A small contrastive audio-text model, trained from scratch: log mel input, 91.4 epochs.
Rows from block 5 of the text encoder, named by matrix and row number. Rows with one number belong to one attention dimension. Each number is 128 + 32 x the weight over its row's rms, rounded and kept within 0 to 255. All counts start at 0. Numbers have three digits each. After the name is the row's rms in percent of the matrix's.
# q: attention query, key and value (stacked) (text_encoder.blocks.5.attn.qkv.weight, 960x320, the q third), inputs 92-137
# k: attention query, key and value (stacked) (text_encoder.blocks.5.attn.qkv.weight, 960x320, the k third), inputs 92-137
q.51 069:128154128128128128128128062128128197128128128128128128128091128000128128128128128128072128063033128128128128214128049057128128128128128222
k.51 095:183128128128128103128128128128128128194128121128128128128128128128128128090077128128128128128128128128128084128223128128128078128128128128
q.52 094:101182246128128128128128128128128128128128128128128128128128128128152128128128128174128128128128128128128255128128128128128105128128152173
k.52 097:161128128128128128128063128219128128128128128128160250128128128128088226128128121128128128147177128128182089128128128128128034133128128128
q.53 068:128128128128128056128128184128128029128152128128101128128128128128128128194128128128128128128128128128128187070128178128085128128128128073
k.53 050:059128128128128128128023021128128202137128128050128128128128226128128128128152128054128128128190128128128128128128128128128128128128128128
q.54 074:097144128128128128128162128128156086074128128207102128110128092182210128177128197176128128128128128128169236128128128128128094128128140128
k.54 071:108122128128128083050020128225150128128151148071155128128128155128088217128161128128128128128255128128128128128099128128128128128136099111
q.55 092:128128128128078128128128171128128128128128128128128128128128128128128128128128128128128128128128202128128128202128128000128128128128128128
k.55 062:128128128128128128128128128198128128128128128128128128128128128128000128128128128128128128128128128231128128128128128128128128128128128128
q.56 103:128084131128139128180063093128128128163128128099149034165188128128128128103097128081128128128116128155072097128128128128128143128128095087
k.56 076:128128172128128164128203128058079128128088128128109081128128073128192102128067128128128128128000083128128128128128128128128128084090128128
q.57 083:128128128128128128128128128128128128128128128211128255128128128128128128128128128128128128128128128128128128128128128128128128128128128128
k.57 133:102128156128189128128195141111128082066142128173128128158128128173128128141128212128128128128128128128128191128128128128128128128128193128
q.58 092:128128128169128128128128204128128128128199128128128234128128128187128128128128128128178128209224172128128128128128128128128128128128128080
k.58 095:088128128128171128128100128128128128081128128128128128168128128128128128182187128057128128128128128128060125128128128109190128108128128128
q.59 130:101177152098122128073154141128128050049128128119099128085074096137164128159156161128128128128128149080163219128128164128085128128128162156
k.59 090:128128128082128107063086087193171128128167156128150168128128198128064189128189128128128198128227183128128106128128128128128128179173128128
q.60 094:067128238128128062043185128128128128071131128206128173128128128128173128128183027070073128103046128082128148155128080128128064128128128163
k.60 137:157063128128174128128128128110149111185175137128192128147149128118091204090103128166173204092128091132128057113141109128153095166128128128
q.61 096:128128128128128128128128128128128128128128128128176128128160209128128128105128106157128096128128062034128115128128128128128128128128128128
k.61 082:128128106128128128094182128025128128177128128181128128128128128152236093128140128128128082059128128128128110128128128128102128087128128128
q.62 103:128128128249128128128128128128128128128128128128102210128128128128128128128128128128128128128128231204128128128128128090128128128128128104
k.62 103:128128128128128128173128128128128128087137128128128102128128128128128128149167128053092161128128159207128128128128128110182176128128128128
q.63 084:128128128128128128124128128128128156128128128128128128069099128082128128128128128128128128128128128128128128245128128128173128200128177128
k.63 063:128128128130128128128128203223128128128128128128128250128128001128128128128128128128128128128128128190128128128128128128128001128128128128
q.64 068:128128128128164128019073153128128079057128128128079008128128128128128068128166128050128128057000128128128128128128128128128128128128128128
k.64 082:065196128128128064128128128213128128057128128128128128128128063084128128128128128048071128128128128128084128175128128087128128128128128128
q.65 139:128074080128128128153084128128167128148149128128163182178186199128107128128128128151139128179089082161128106128128128199119128128128128078
k.65 077:082128077128128128128075128128128128096128159128128128128084128163158158255164089150221128128181128128171128172128128128128128128128128128
q.66 101:128195128082124007128128128149087128128128117204128128128128128065189055128128128128128128128128128128128128128128219128128128186128236213
k.66 104:128152128063128128128175027128087128128066087128128060128128128128080084051128128128069128128136128128128128128128128128128128128014128202
q.67 084:128128128128129076128131082128149128128128128128182061128203128128128128128128128128128128128128128128056128128128128128128128128128101092
k.67 108:093046128128128128128053103128210128128225170128173128128202141128089192128128185128169151128128128128128145080128150128128128128128128092
q.68 134:103128124128128128128128128128171128128128173050128128128128128128129074128128128128128128147128128150128128128128128128128185053162128128
k.68 095:055146128128128128128125128128128128128128206128128128128049128128200179244191128128128128128166128123128128128128128128128128128202105128
q.69 073:128073128173128194238128128128128226204128128128201128128128128128128170128128128128255128128128128172128128128065128128128128128128128095
k.69 126:151084128128128175128128139128128128128128128128128128128128128177139140128081128201172128128127128176154128076128128165134160128128128106
q.70 052:039128128128128035128128128128128128017128128128128034128128128128128128128128128128128128128128128128128128168128128128128128128128128128
k.70 075:062128128128200128128128071128128128105128128128177128128155128128128128128128128058128128128128128128128128128128043061128128128128128128
q.71 136:128128186128128128128128128128171128128142128057128128128128120128128128103128088128128128128181241128059128128128089027128148128121128128
k.71 131:128128128128128128128124128128128128149195128128128196128128128128128170128128128128184128160128149128128128128128128128128128128188128051
q.72 142:128091093128092140169128128103128128158128185074144154154128163128128128160128132128155112151129066183163128128140128181156128128128128098
k.72 103:085128128128128156147109128128128128128100167128128128128043128128186128247178112141203101128206128128174128128128128128128128128128128128
q.73 115:128094129163128241223128128104128212146128163106136195179128128128128128161128128128128105167128128172172099128104128166184128128128128102
k.73 064:128128128128128128128112169128128128128082128128128128128066128128221128255128128128128073128208128128162128128124128128128128128128128085
q.74 089:128093093128128128128128128128128128128128185128128192128136128128128128128128128128128128128128065161128128128128128128128128056128105128
k.74 064:098128128128128128128032128128128230128128185128128128128071128128128128247128128128128128128154128128128128128103128128128128128211128128
q.75 091:070128128128128128128081075121128128060128128108128005128128128128128100190161128128128128128128128128128203096128128128128202128128128128
k.75 091:048128128152128128128128128128128128099128128128093128128128128060153128206189163071128093128128128128106128128128128128128128128220128128
q.76 103:128128128128128027016128128128128128081128128198128128128128128082128116128128128063128140128125128085063128128176128128027128128151128128
k.76 084:109128128128128106128128128128128128128128128128128128128128046128054109108128128128128128128128128128103128197128128128128128128128128169
q.77 070:128128128128176100063063128128128128094128128128128000128128128128128128128128128128128128128128128128096128128128128058128128128128128128
k.77 146:080100049128173072086128126128178128128161149128142128128209128067073128166152204045128143117064128168060128128128131119128128128128107128
q.78 078:128128128128128128128128128128128036128128128128128128079128128128128128049128134128128128128128241128128128128128128128038128128128128137
k.78 064:222128128128128128128128128128083128128174113128128128128197128128099103000074128128128175128075128128128128097128128128128128128128128128
q.79 082:128069128128199016128128093128128128182128128156190128128229171128089182027098128128188128128128128128128128128128128128128128137128128128
k.79 096:128066128143128128128128128128190128128224128128128128128190128144060128128128165160199137128128147128128128068128128165128160139128116128
q.80 173:135082051128128128128069128128183128164159158143155128178193173128065156128107149154122128171111117157128135128128115168108128128149128090
k.80 090:098128087128128128145070150128183128128128173128128128128088128159141181255166128151230106128178147128176128128128128128128128128177128078
q.81 096:128172128128128000032128128128181128128128128128128128128128128128097128128128128128128128078128128116056128128177128128128128128128128128
k.81 063:128128128128128128128128128128128063128172128128128128128128128128020128000128128128128128128128128128128128128128128128128128128128107128
q.82 069:128128128128128128128128128128162128128128128128128167128128137128128128082043025128128128128128128128128092128128128045128128128128128180
k.82 079:162128128128128128128080128128128201123128128128128128128128149128128174056128066151128128128128128019128128128128128128128128128128124128
q.83 082:128128128128128255128184178128128128128128128166128128128128110128128146128128003128045128128128128128128128128128128128128025140128128128
k.83 100:151188128128128096128128214128128128146113128128128128128064128128156128128100128128076128128128018128128128128128086128128128128182131128
q.84 139:128163140128128106128128128154128128101085072217114128086121128128128131128144128086124128081120128087128128128096128128112128128128128170
k.84 105:177128128128128109128153128128128128128128065128128128128220128128054079031093152128031148128042128131095128128128128128128128128128128178
q.85 073:128165128128085166168194173128128128128128128093128128072068128128193128168128128128128128128172128141165128128128128128128167128128238128
k.85 093:140154225128128186168211128070061128128046128128128128094057128128226128128128053183128119128163128119171128128128119128128128128128128128
q.86 074:159128128128128128128167169128128128183128128128128188128080128128128128128109128208128128128128179128128128128128128128046128128128158128
k.86 127:204176092128045128128128172128058128128086094128110164128029128128163128058098128178128138128182128077172100128128128155128128128128128128
q.87 086:128128119128128075128068157128148128128128128169075128128128128128128128128128212128128128128128112128128128128128128128128128128128128128
k.87 153:113128000128128049113087128184141128128128128128128128128128104079088128181147128053099086128128128128085128168128128118128128128221128138
q.88 074:128186128128131128128128170128128128128128128128064128128044025128128090128128128128128128128128220128128128128128128128063029128189217194
k.88 110:170220128128128128128202128128038128128062075128093128066028128128128066128128128128128128128128128075175128128128128128078128128128128194
q.89 083:128090119128128128128128128115128128158166128038128128128128186128128165123128150176184128128212128126151128128128128148128174128128128052
k.89 081:128128128128128128150128157128128034097128128128128128128082128128175148212128128128247070128185128128151128128128128128128128128182128074
q.90 118:081166128128128128128128147177128128096128128128104128065064101093128031181162128068081128128083210128128128128224153128128128145134128226
k.90 131:091198187128128128128170128128078128128058128128128128090108128128157128128186128128070128103136184091128128128199070105128099128093128149
q.91 086:128128113128128128128128128128128128128128128186128128157174128128128128182128186128025128128022128128128128128128057128128128128128128128
k.91 094:128182128128128035026049202128199128128128128128128128128128053128128128255128128057063128128128128128083128148128163128128128128201128128
q.92 129:128168157128128128140128128128068128128128070128128128128105159128172128067128116166180128128184128081165128112092128128128128167091128128
k.92 100:212080128128128128232172114128128128128128063128128128128209128128082128000074128163157164128128128156128128128160128128128128128087128128
q.93 073:128128128187172128128054128106128128128128128128128046128128128094128128200128128128128128053128113128128128128128128128128187128128128128
k.93 098:128197000128128042128128128128167128128115128128128128128128025128128128128128128049128052128128103146076128193128128128128128128208128128
q.94 065:053128128128128197128128128128128128056128128069059128128048128128177128255180128128128128128128160128128128128128128096128128077128128128
k.94 069:074162128128128128128128128128091128128058128128128128128109128128212128128128128099128121128128128128128128225128128128128128128128128128
q.95 077:128174128128128128128128162128128128128128128118128128084029128128128128128128128128128128128128128128128128128128128128128128128128128128
k.95 070:128192128128128154128255128073058128128051128128128128128061128128196128128128128128128128128115128128128128128128052128128128128128128128
q.96 087:098158128128128128128128128181128128072128128128079128128088128128128001199147128120081128060109128128128128137128128128128128128128128211
k.96 131:079217128128128116128128128128128128128063128128104093102064128128145091174179128103062084128117115068128128169128086128128104128128128170
q.97 112:128083095128189128128039086128128128128128128128168093195206128128128128128099128197128128128128128128128128128128074128128128128128066058
k.97 086:128078031128128128128029128128205128128213164128128128128128128128128128205128128128195128128104128128128128128128128128128128128208128091
q.98 074:128128128128128254128128128128128174128128128128128128128128128128128128252162128128128128128128128128128128197128128128128128128128128128
k.98 114:092128197128128128128128128128128128128072128128128212128128048128128128128128088128128128128128086128128128186128034082128128128128128128
q.99 072:128128128071128079009128128157128066128128085194089128128128128128054128128128195128038181128128128128128128128128128128128078128128128128
k.99 069:128128128128128128089128128128128128128128128128128128128128128051062098128128164044064128128000128128128128128128128128128128128128128154
q.100 098:128128128128128255128128128131128222128128128128128128128128128128156128167128128227128128128128085128211128128128128234128128128128128128
k.100 101:123178060128128128128128196128105128128046128128083128128029073128200128228128128128128066128128128128128128186128128128128128090244128128
q.101 187:128173207128128128128174128128074128090104095113109128105068096128182128128146091144128098105157143087142128128128158122103128168128128144
k.101 095:178105128128128128128168114128066188164057072128128128128196128098107083000074150112043172128089089131089128128128128128128128128085128128
q.102 075:128128128128128216255128128128044128128128128128128128128128128128172128054128128128128128128209082174128128128128128128128128128128128128
k.102 099:128053187128128128128225128010128128128128128128128128128128128128128128128128128128172128128001128128128128029128128128128128128128128128
q.103 072:128128128128128128128128128128128128128128128158128128196128128128098128128128128090000128128128128128128128118128128020128128128128022128
k.103 131:128128128128188034088084120128162128128156147128147128128212128095088128183128128054075128128102128128069128128128128107128128128128108128
q.104 067:070163128085128092128128128128128083128128128128128128128128128128128039225176128033128128128013128128128190128128128128128128128128128128
k.104 077:069222128128128128128128128128128128101077137128128128128128128128128092188156128036128128128128128128070128128128128128128128128128128128
q.105 107:128091100128128194237128128091128186185128128078161128128128202128128214102121185128178035128173128156197128119010128153128128128128128057
k.105 106:163069128128128128128128182128128128128164128128128128160128128128128170162128128128204128128128128222128128128128183166128128128193128066
q.106 084:049205128128128046128128128128128018051128125128065128128128128128128083128170128128037128064128128128128128128185172128128128128128128128
k.106 102:113159128128128100128128128128128128131080128128128128128128128073128125128128128063087128128128128128128128128128101065128103128128128150
q.107 074:182128128128128128128112195135128128192128128176128128128128096128128128071067128190128128128128128128128115128128128128128027128128089128
k.107 123:189152000128128071128105181128088168150128093128128128128051128128128128093119109128128128128128128051154104128128128128128128128142111128
q.108 097:128128128162128241148128180128128159128128128128128205183128075128128128128128128128128128168128128128128128128128128128151128099128128128
k.108 102:128147128163128128128128211128128166128071128128128128128028128128216154128128128128087128128128066059128081233091120128128106128238121128
q.109 097:071128128075128142088128078128128103075128128128128000128128128128128128183154131064128128128085128128070166128128128128174128128128128128
k.109 116:039189128128128103128128116128206066085128182128128128128128128128140128218180173064128100095128128128128128128128128128128128128162128128
q.110 127:128128183168176119128090128128128128128128128128128128128128128045128128128128128128121128085128128067128128128129080067128128133128074128
k.110 127:148128070128128064128128205173185128128170093128128128128163128128091128063095128128128128128128128067128128177128128128128128128128128127
q.111 117:128171128128128128084104128128128092056128128128089014128128128124128051206185168083128128082075128128128192128128140128128222128142128128
k.111 099:047213128128128074128154075128128128080088128128128128128097128092125109128205128091073076108128128128101128137128127128128128128128128164
q.112 079:167139155128128128128128128165061086128128060255122128098116128128128128128128128128128128128128128102128128128128128128128128128128128195
k.112 055:189128190128128128128142128128128128128128084128128128128215128128052128011073166128037164128000128128128128128128128128128128128128128128
q.113 091:128128128128128128128072128128128128034103093128128128209128128128128128215128128128128128128066128128128128128128128044128128128128010128
k.113 165:080128128128173093128128125128137188105112128128128128128164128090128128168156128053086128128128103128086128199128080090128105128202128128
q.114 066:128128128128138128128128128128128128076128128128128128128128128128128128128194128128255128128230182128128128128128128128128162128128128128
k.114 111:128128128128128147197162153128128128128128128128128128128128128128195128128128128128128093128128128128128128219128128128128128128128128128
q.115 156:128160196128085174128192128128078128103106116070117128114057128144180128128154069135149092128168129128129128128138128128128128128129128128
k.115 069:128128174128128203128197085128024195128128128128128128128176128128128128000087128128053128128117128128128128128128115128128128128103128128
q.116 115:128091084128128128128128128128170128138128185128131128128157128128118128128128128128128128175128128168128128128128128128164128128124128128
k.116 066:053128128128128128128093153128128128082128185128128128128076128128176169255181128128191067128183144128151128128128128128128128128128128128
q.117 072:063128128128128128015128128128128128000128128128128017128128128128128068249171128045005128128054128128128176128128128128128128128128128128
k.117 125:062168128128128120128128109128137128103093149128128128128128128094128121200191128051057128128112090128094128200128128084128099128128128128
q.118 089:128128128195128148230128128116108193215128128128169208128128128128128221022078128128226128128227128128128128128128128128128128128146128066
k.118 126:192057128128128128128128164128128128171165128128128128128128128128121142071059188169195128128128128174142128073128185156128165128128128098
q.119 057:174128128128128255128128199128128128128128128128128185099026128128128128128128128128128128153128128128255128128128128128128128128128128203
k.119 062:172194128128128128115128172128060128128040128128077128128025128128224128128128128128128128128128128128128096149128114128128128080128128128
q.120 133:128165128128128128128171144171064128100103128208092128086066047128155087128128128116121128128171198128128128128120128138128128128128181221
k.120 083:160128128128128128115193128128069128156067087128128128128176128100128075012104145128013148128031128128112128128128128128128128128082128185
q.121 084:128090128128128128128129058126128128128128128098164136128128128128128128128128128128128128128208128128059128117069128128128128128128134081
k.121 108:107055128128128173128128107128177128128201170128128128128234194128128128128128193128172128128128128193128128093128128181175128154080132062
q.122 082:128128128128128128128128093128128128128128128096128020128128128128128128067128128128128128128181128128128162107128128128128205128128128128
k.122 107:128070128128128128128183128039128128128175145128128128128128166128128128128128205128181128128128128128128128030128183181128128175128128128
q.123 104:128187170128066128128214128136128128090128128128076128128043061128171128128128056128128128128128128128128128128128128165128128128128128170
k.123 088:128128212128128195200128128128052226128038082128128128128128128128128128000128128128085128128101128128128128190128128128128128128091128128
q.124 089:128090128128137128128102128128149128128128128171128131154194128128128128128063128128128128128040085128128128128128065128128128090128128128
k.124 094:131128128128128066040020181128227128128128128128128128199128152128090128128128214128128128128128128128128128128128199128128128128128128116
q.125 097:128119128128128128162128128115128128128128189050150128128128168128128091173128150128159128128128128182128128128176128198182181128128128106
k.125 064:059128128128128128128128128128128128128128149128128128128078128128175147251172105128217104128233128128146128128128128128128128128128128128
q.126 062:128128128128128221128237140128128174128128128054128128128030128128128128128128128128128128191181128128128066128128128128128128128128128128
k.126 058:128128230139128128128244128128128128128079128128128128128128128128171128090128128128128128128110128128128128128128056128128128128128128128
q.127 081:128128128128143012139128079128160128128128128128170128169190128128093196058128128128128139128128128128063128128128090128128128128128128128
k.127 101:128039128128128128128062128128186229128228128128180128128215158138081128085128128128164148128128168128128155097128128163128128144128128128
q.128 088:128203128128128128128128180128128128128087093128083128128079128128148128169128128128095048128076128128227152128128128128128128075128128128
k.128 143:128167234128128128128128081128128128128128128128128092118072170157128128128128000128128200116128202046128128128128063128128128128061128187
q.129 085:128128055128128032128128128128128128062128085128128128128128128128128128128128128128068128128128128019128128128128128128128244128128128128
k.129 069:128128128128128128128058128158128128128128128128187128128128128128128128128128128128128128128128128128128128128128128128128128128128128225
q.130 137:128128196128128170128128128128128128152128128058138128128128128128139128082078114128128128081128128208128128098109128169128128165128175128
k.130 102:128128128128128169128160182121128128100128128064083128128128130128128190128128207086128128128128128167128128128085128128128154128128128128
q.131 083:128175129128128255128128128128128237053036128159104133128090128128176130128128097128058128128128128015128128128128139128128128128051128190
k.131 092:078156128128128128128048128128128128128128128077128032128128128128128128128128128091082128128128189128128128054128128077128255128128128203
q.132 091:128213128128128128128178128128128128128053128128083128128094128128128128128128023128012128128128187128128128128128128128063128128128128128
k.132 162:094128128128128198121088128128106153090128128080106073128115128128128168225149128118086128128128128128128128128032128128176128128128035149
q.133 070:128128128128128128128128128104128128128128128128116128128128128128128128128128128128190128128128128128128128061128193128128128255128128128
k.133 074:185128013128128128128128128128128128128128080104128128128128080128135128113128128128128128128128128128128128128128091128128128128128128128
q.134 090:128128128128128193192128128100128128128128128128128128128128128128138128128128128161208128128101028215165152128128128128226128194128128128
k.134 123:162128128128128128128138128128128128128107066128128128128112128128166094082128000155128128065173128128161128105210092128104128128128164128
q.135 080:128128182128128133101128128128128128128128182128128128128128041128128128128128128128128182128128179128128128128047102128128128128128128128
k.135 072:128128128128128144128128128128181128128128202128128128128128128128128128128128128081128156128128111201055128128128212128128128128128128020
q.136 126:128154128128086128128220128128032128128076087128114128114082128128150114128128117128128083128133176128204128128128128128101128128128128203
k.136 101:171128128128128128128128128128056128128128075128074128128128128104128070128128128128108128128128128070128128128128128128128128128128128231
q.137 086:128113128128128128188128128128070128128128128128128128128118128128128128128128128128128128128128128128197128128128128128128128128128128128
k.137 073:196128068128128042128128128128106128128128090094069128128128071077128040128128128128128128128128128128128128128128128128128128128128128209
q.138 088:128128065128049128128128128204128128128128128151128236128128128119131128169128128123068128207128128128128128128128081128128128071128128156
k.138 062:066128128071128207128128128128128128128128189128128128128128128153128128159128128128128077194128128128128128128128253128128128128128128128
q.139 124:128128086128090043077128158128128128128093128206092218128128096169108080128128128128128000128128214146128128128128128162017190073128176128
k.139 125:086166183128128128128128084156128128083105128128148128093104128128128128128169128128128175128128172070128128128114128128128128128128128177
q.140 087:128128233128128128128128085128128182154128128041149128128128128128128128075088096128142128128128128128128128128139128128128128120025128128
k.140 195:128115086128081128188128128095128128149128116128101128128190128079101128128121223091128096128093045200112128148091128128128128128128167099
q.141 122:128107128128128128128128089128128128128172172072175128128140219128128182090118128128191128128128079128128091136128128166169128172128128128
k.141 128:128084128128098128115128128128159071128158128128105128177140128128089128128090128128158128147128128211116183128128128180128128128179128061
q.142 089:128110202128122000128084074128128128128128128058152128128128210128128128119128128128142164128128128128128128095128128128128192128128128086
k.142 090:157088128128128128185128128128180128136175128128154128128164128128092181128102247128128192128128128189101128128056128161128128128128128057
q.143 105:128119128069128128128098075128178103136149166128154128128155194128128128128128129128171177128128028128128128128128055128166128128240106068
k.143 068:086128128100128128128128128128181008128128128128128128128128128188128187193128128192162099128155128128128128128128128128128128128084128056
q.144 126:128091173128174128064128128128214128156197182061160128128128128053128151098128181128186128074128128196128111116128128128128128182128128128
k.144 149:128100066128078128128163171131132128156147128128128165128159128128109167128097226128156128174128040221128128128128128166178089128216128041
q.145 122:128125128191128108128128128128104121093100087128089128128128114128128095161128124128068128128128192072128128128128166071068190128128128167
k.145 074:176128128128128087128128076159085216128128069128128128128128128090128081078128128128070173128068128066128128128128128128128128128154128212
q.146 082:128128128128128128128128128052128128128128128105128128128128128128128128080128128128128128128087128128170128128128128255128128128128194128
k.146 077:128128255128128128128177046128128128128128128090128128128128184128128128128128071141128230128128151063128128128128128128041128128128128148
q.147 084:128064074128128128128128128177200128128128128085156128128173190093128128128128128128128182128083128128128114128128128066211128128128120128
k.147 090:128063081128128128182097128128176075128128128143128128128159128135128128128128202128184094133128113199128128128128158128128128128128128045
q.148 148:128128128128128128128128128128128128128128128070128052128107162078128175128128128128128128128128128112128128196128128128128093189078052128
k.148 126:241128100095128128081128146128128092200128063128128074128128128128128093072128128128095128128128128128071128127191172128128128128128128128
q.149 048:128151163128128255128198128128060128128128128128091128080124056128128038128128102128128128128150156128128161128128128128111128128128128128
k.149 040:128128128128128128128128128128044241128096128108128128128128128088128128128128128128061128128128128128128076128128128128128128128128128219
q.150 097:128128195119128128128136128128128128128128128128128084128128128128128121128128183128122235128128128128128128128131128091128020128185128183
k.150 120:128128128128128128128194128128128128154128128217113128128174128128128082128128128128078101128128052168128128128128128128128067128128193128
q.151 095:128128066046068128128128128214128187128128128128128017128128183128128128128128128107128185128128128128128128128128128128128128128128128173
k.151 064:128128036128128128128090128128128128128128128187128128128165128128128128128128225128128046128128128128128128128128213128177128128128128095
q.152 093:128106188128128128128128128154128128163128178064182128128128197126128180086128128128172128128128128128128073132128128128128128189128128128
k.152 138:128086040128128128128128154128162128128164128128128128184144128128065128128091255128180128152128128202128142128079163184128128128169128054
q.153 093:128148131128128243128186128135026128128128128128128128128087128128139097128128128177128128128128128177128128128128176128128061139080128128
k.153 097:128197129137128128128128128128064128128098059128056128128128128116128055128128128128092128072128191128128128128128128128128224128128128203
q.154 111:128128094128128000128128179128128014128128148128128255128172074128068128128128134128128128123087128229128128128128128128128128113197178116
k.154 126:128128168128149128128207128178128179128128128180128186060118180165181128081128091162144128128128128098180128128128128180111020128128128128
q.155 084:128152128128128061128128128128128143128128128182128128128128128128100128128128007114052128128161210040128128128128128128033230128128128128
k.155 095:128128128128128128128087128153128128128128128128164128128128128075080195128128216128128128182128128128128098128128128128172128128128074128
q.156 109:128181128128128128128178128128078128128080088128078128128076076128128058128128071128092128128176240128172128128128184128047061128065128128
k.156 104:128183128148128128128128128128069176128096121128081128128111128085128091128211128077083128128128146065128102128128128128128128128128128207
q.157 103:128082128128128010128121128128128058128206128128156161128149156128105153093128177128207128081128126215128128099128128128156128128192128075
k.157 127:168105128128128128150169128128162128165164128128128181128128128128128147085094181143190128128128128192128128128128128162128037189214195056
q.158 099:128170056128128128128205158128043128121128098128084128128098092128128080151128128128093056128128128147203128128128190242038128128128181128
k.158 130:128178128128128128128128128153105128087128128090128128128062128128128128128128075128128140113128212128149128124128128128128128128128128203
q.159 095:128128213128128128128128128128128201164128152128128128128128128128128128128128128128128128128128128208128128128128128128128000159128128126
k.159 093:128128128128070128128167211084128128128128128128032128128128128128128128152128210089128079128128128225128128128128233128128128128128182066
q.160 113:128103128128128128128128100128128128122196128063159128128144128128128161102128128055128184083184128128128128098128128128128128157215128059
k.160 121:128081128128128128172128138128167088128161157128128128191163128128076191128128255128166133153128043209104173128128128165168128128128128030
q.161 102:128132128026128128128128082128172128146169171128176128128128128128107153084128128128128128128128128147128128128128084141128128128128128077
k.161 063:062128128128128128128128177128188000094128186128128128128128128128128178209128128128209088128128128128128128128128128128128128128128128128
q.162 077:128128128128128128128128176042128128128128128128128193128141128128128190128128128128128128128128044158128128128128128128185128128128128085
k.162 090:128128176077192079078128128128128128157128128128128128128078128128160128082128000172145154089185128075128128128128047128060081128128128128
q.163 099:128084128128128071128128128128190107128162128128150049169184205128128128092128128073152198128128031128038128128128128007128191128128072036
k.163 076:128066128128155128128012098128200128128151128128128128236148128128045238128128224128184128128128046128128128128128128128128128128128063045
q.164 092:128103128128124128077098128128240128145190205049171128128142158087128187128128128128158128128128128128128128128128066128153128165128128128
k.164 095:128068128128122128167128142128176061128162182128128128166128147142128200128128128128185127156128071211100145128128128162128128128128128001
q.165 059:128167128128006128128197128128128128128079128128128128128069128128128128128128128128128128128128128128128128128128255128128128128128128128
k.165 058:128129128128022128128128128128128128087128128099128128128128128128128128128128255061128128128128147128128128128128128128128255128128128128
q.166 074:128128075128128255128128128128147128128128128128109128128108128128128128168128128110063177128128133128115128128128128050128043128128111128
k.166 057:128128039128128128128128212128128255222128128128128128128128128128128128128128128102068083128128128128128128143128128128128128128128128128
q.167 076:128018128128128128128128075128182128128128128128154128128182172128128128128128128128174241128128007128128128128128128034128128128128104128
k.167 131:128125115128128085128128151128128128170128086128128128128128128128128070128128128128155066128128089189128128128128128128128128128128211096
q.168 106:128168128217205128128128128128128128075092096128103106128128087128128128173128128128051128128128128128128128128128128128128156099059128128
k.168 133:102128179128128128084128104128128128128128128121151076128128128128128128128145007128072155128128187031128128128134047080128128128050078193
q.169 109:128128128128128128128128040128128128128128128128128128128128128128128128128128128057128251128231128128128128128128128007128128128128060128
k.169 109:128095128184128128177067128128128128073154128128128128205174099128128128128128245128128061128128128154069128128128163128162128128128128128
q.170 111:128112066090128000128110128128128026128128128128128179128171207196094128128128161128199128160128128128128128128128128128128213128214128118
k.170 143:128128232053183058128155128128153102128140128197173128128089128174154128061128004179138198128128128048128179122195083128038023128128128128
q.171 077:128126128128128128128128128128128128128128128181087128128128073128128076128128128128128128128128128128128128128128128081128128105128128151
k.171 096:128163128128128128159128128128055128128073128128128128128128128128128128088128016128128128128128132104153085128128096082148128128180128173
q.172 161:128150128153110112128163163128078091106094072188090128128099123128128082144142128128128055115128162085128128128128128128078173128128139179
k.172 105:206128092128128091128128128157081222128128035128128128095128128108128083049077128128081172128128128128128128128128112128128128151128128187
q.173 082:128128083128128128128128165128128128123081080188125128128128128128148128149128128128116035175068128128255128128128128232128128102128128128
k.173 113:119164128128167128049128082128128128107128128128128128085086128128128067128136000128128128086184225037128128132128106128128128128060128207
q.174 131:128165073128128128128128128128043128128050089213106128128128128128162101128128128128114044184101091128195128160128128143128128079128175128
k.174 139:102166128128142128056095102128076128091080092128128128104094133128156128128164070128084121102128221049174116086128128128066128128128128206
q.175 108:128128128128111128128128128182128128070077128148106037128097095128128111183128128128030128128128177040128128128128128128104093128128128189
k.175 088:073128128128128128128121128128128128093128128197128141128180128128128076128128128109063128128128128128128128123128178113191128128128128169
q.176 112:128128064128038128128128128204128128128128128080154215128128128128115128128128128128128128128128128128128094128128128196142128128128128128
k.176 086:128128128128095128128128128128165047128128195128128128128128156128128128128128206128206093149128128128128128128128255128128128128128178062
q.177 109:128163203128128206128126128128096128128089082128089053128102075128124095169128078128051128128128128058128128128128128128077084128042128200
k.177 080:128164128128128128128128128128128185074128128128128128128128115089128047128128128082059128128046128128103128128128128090128193128099128215
q.178 111:128128067177091128128128160160128128089102113182099128128128096128108128182150128128065128153128218065128128128128128098114128128128128184
k.178 061:128128076128128128128128128164128255128128128128128128128128128090128068025128128128069128180128128128128128128128128128128128128128128128
q.179 090:128128128128128128128128128128128128128128128128128128128128128128128128128128026128128128128216222071128128048128128128037208128128128128
k.179 103:128128128151128128128086128128128128128128128027128128128128128128044128128128209128128154128128128128090128128070128128128207128155040128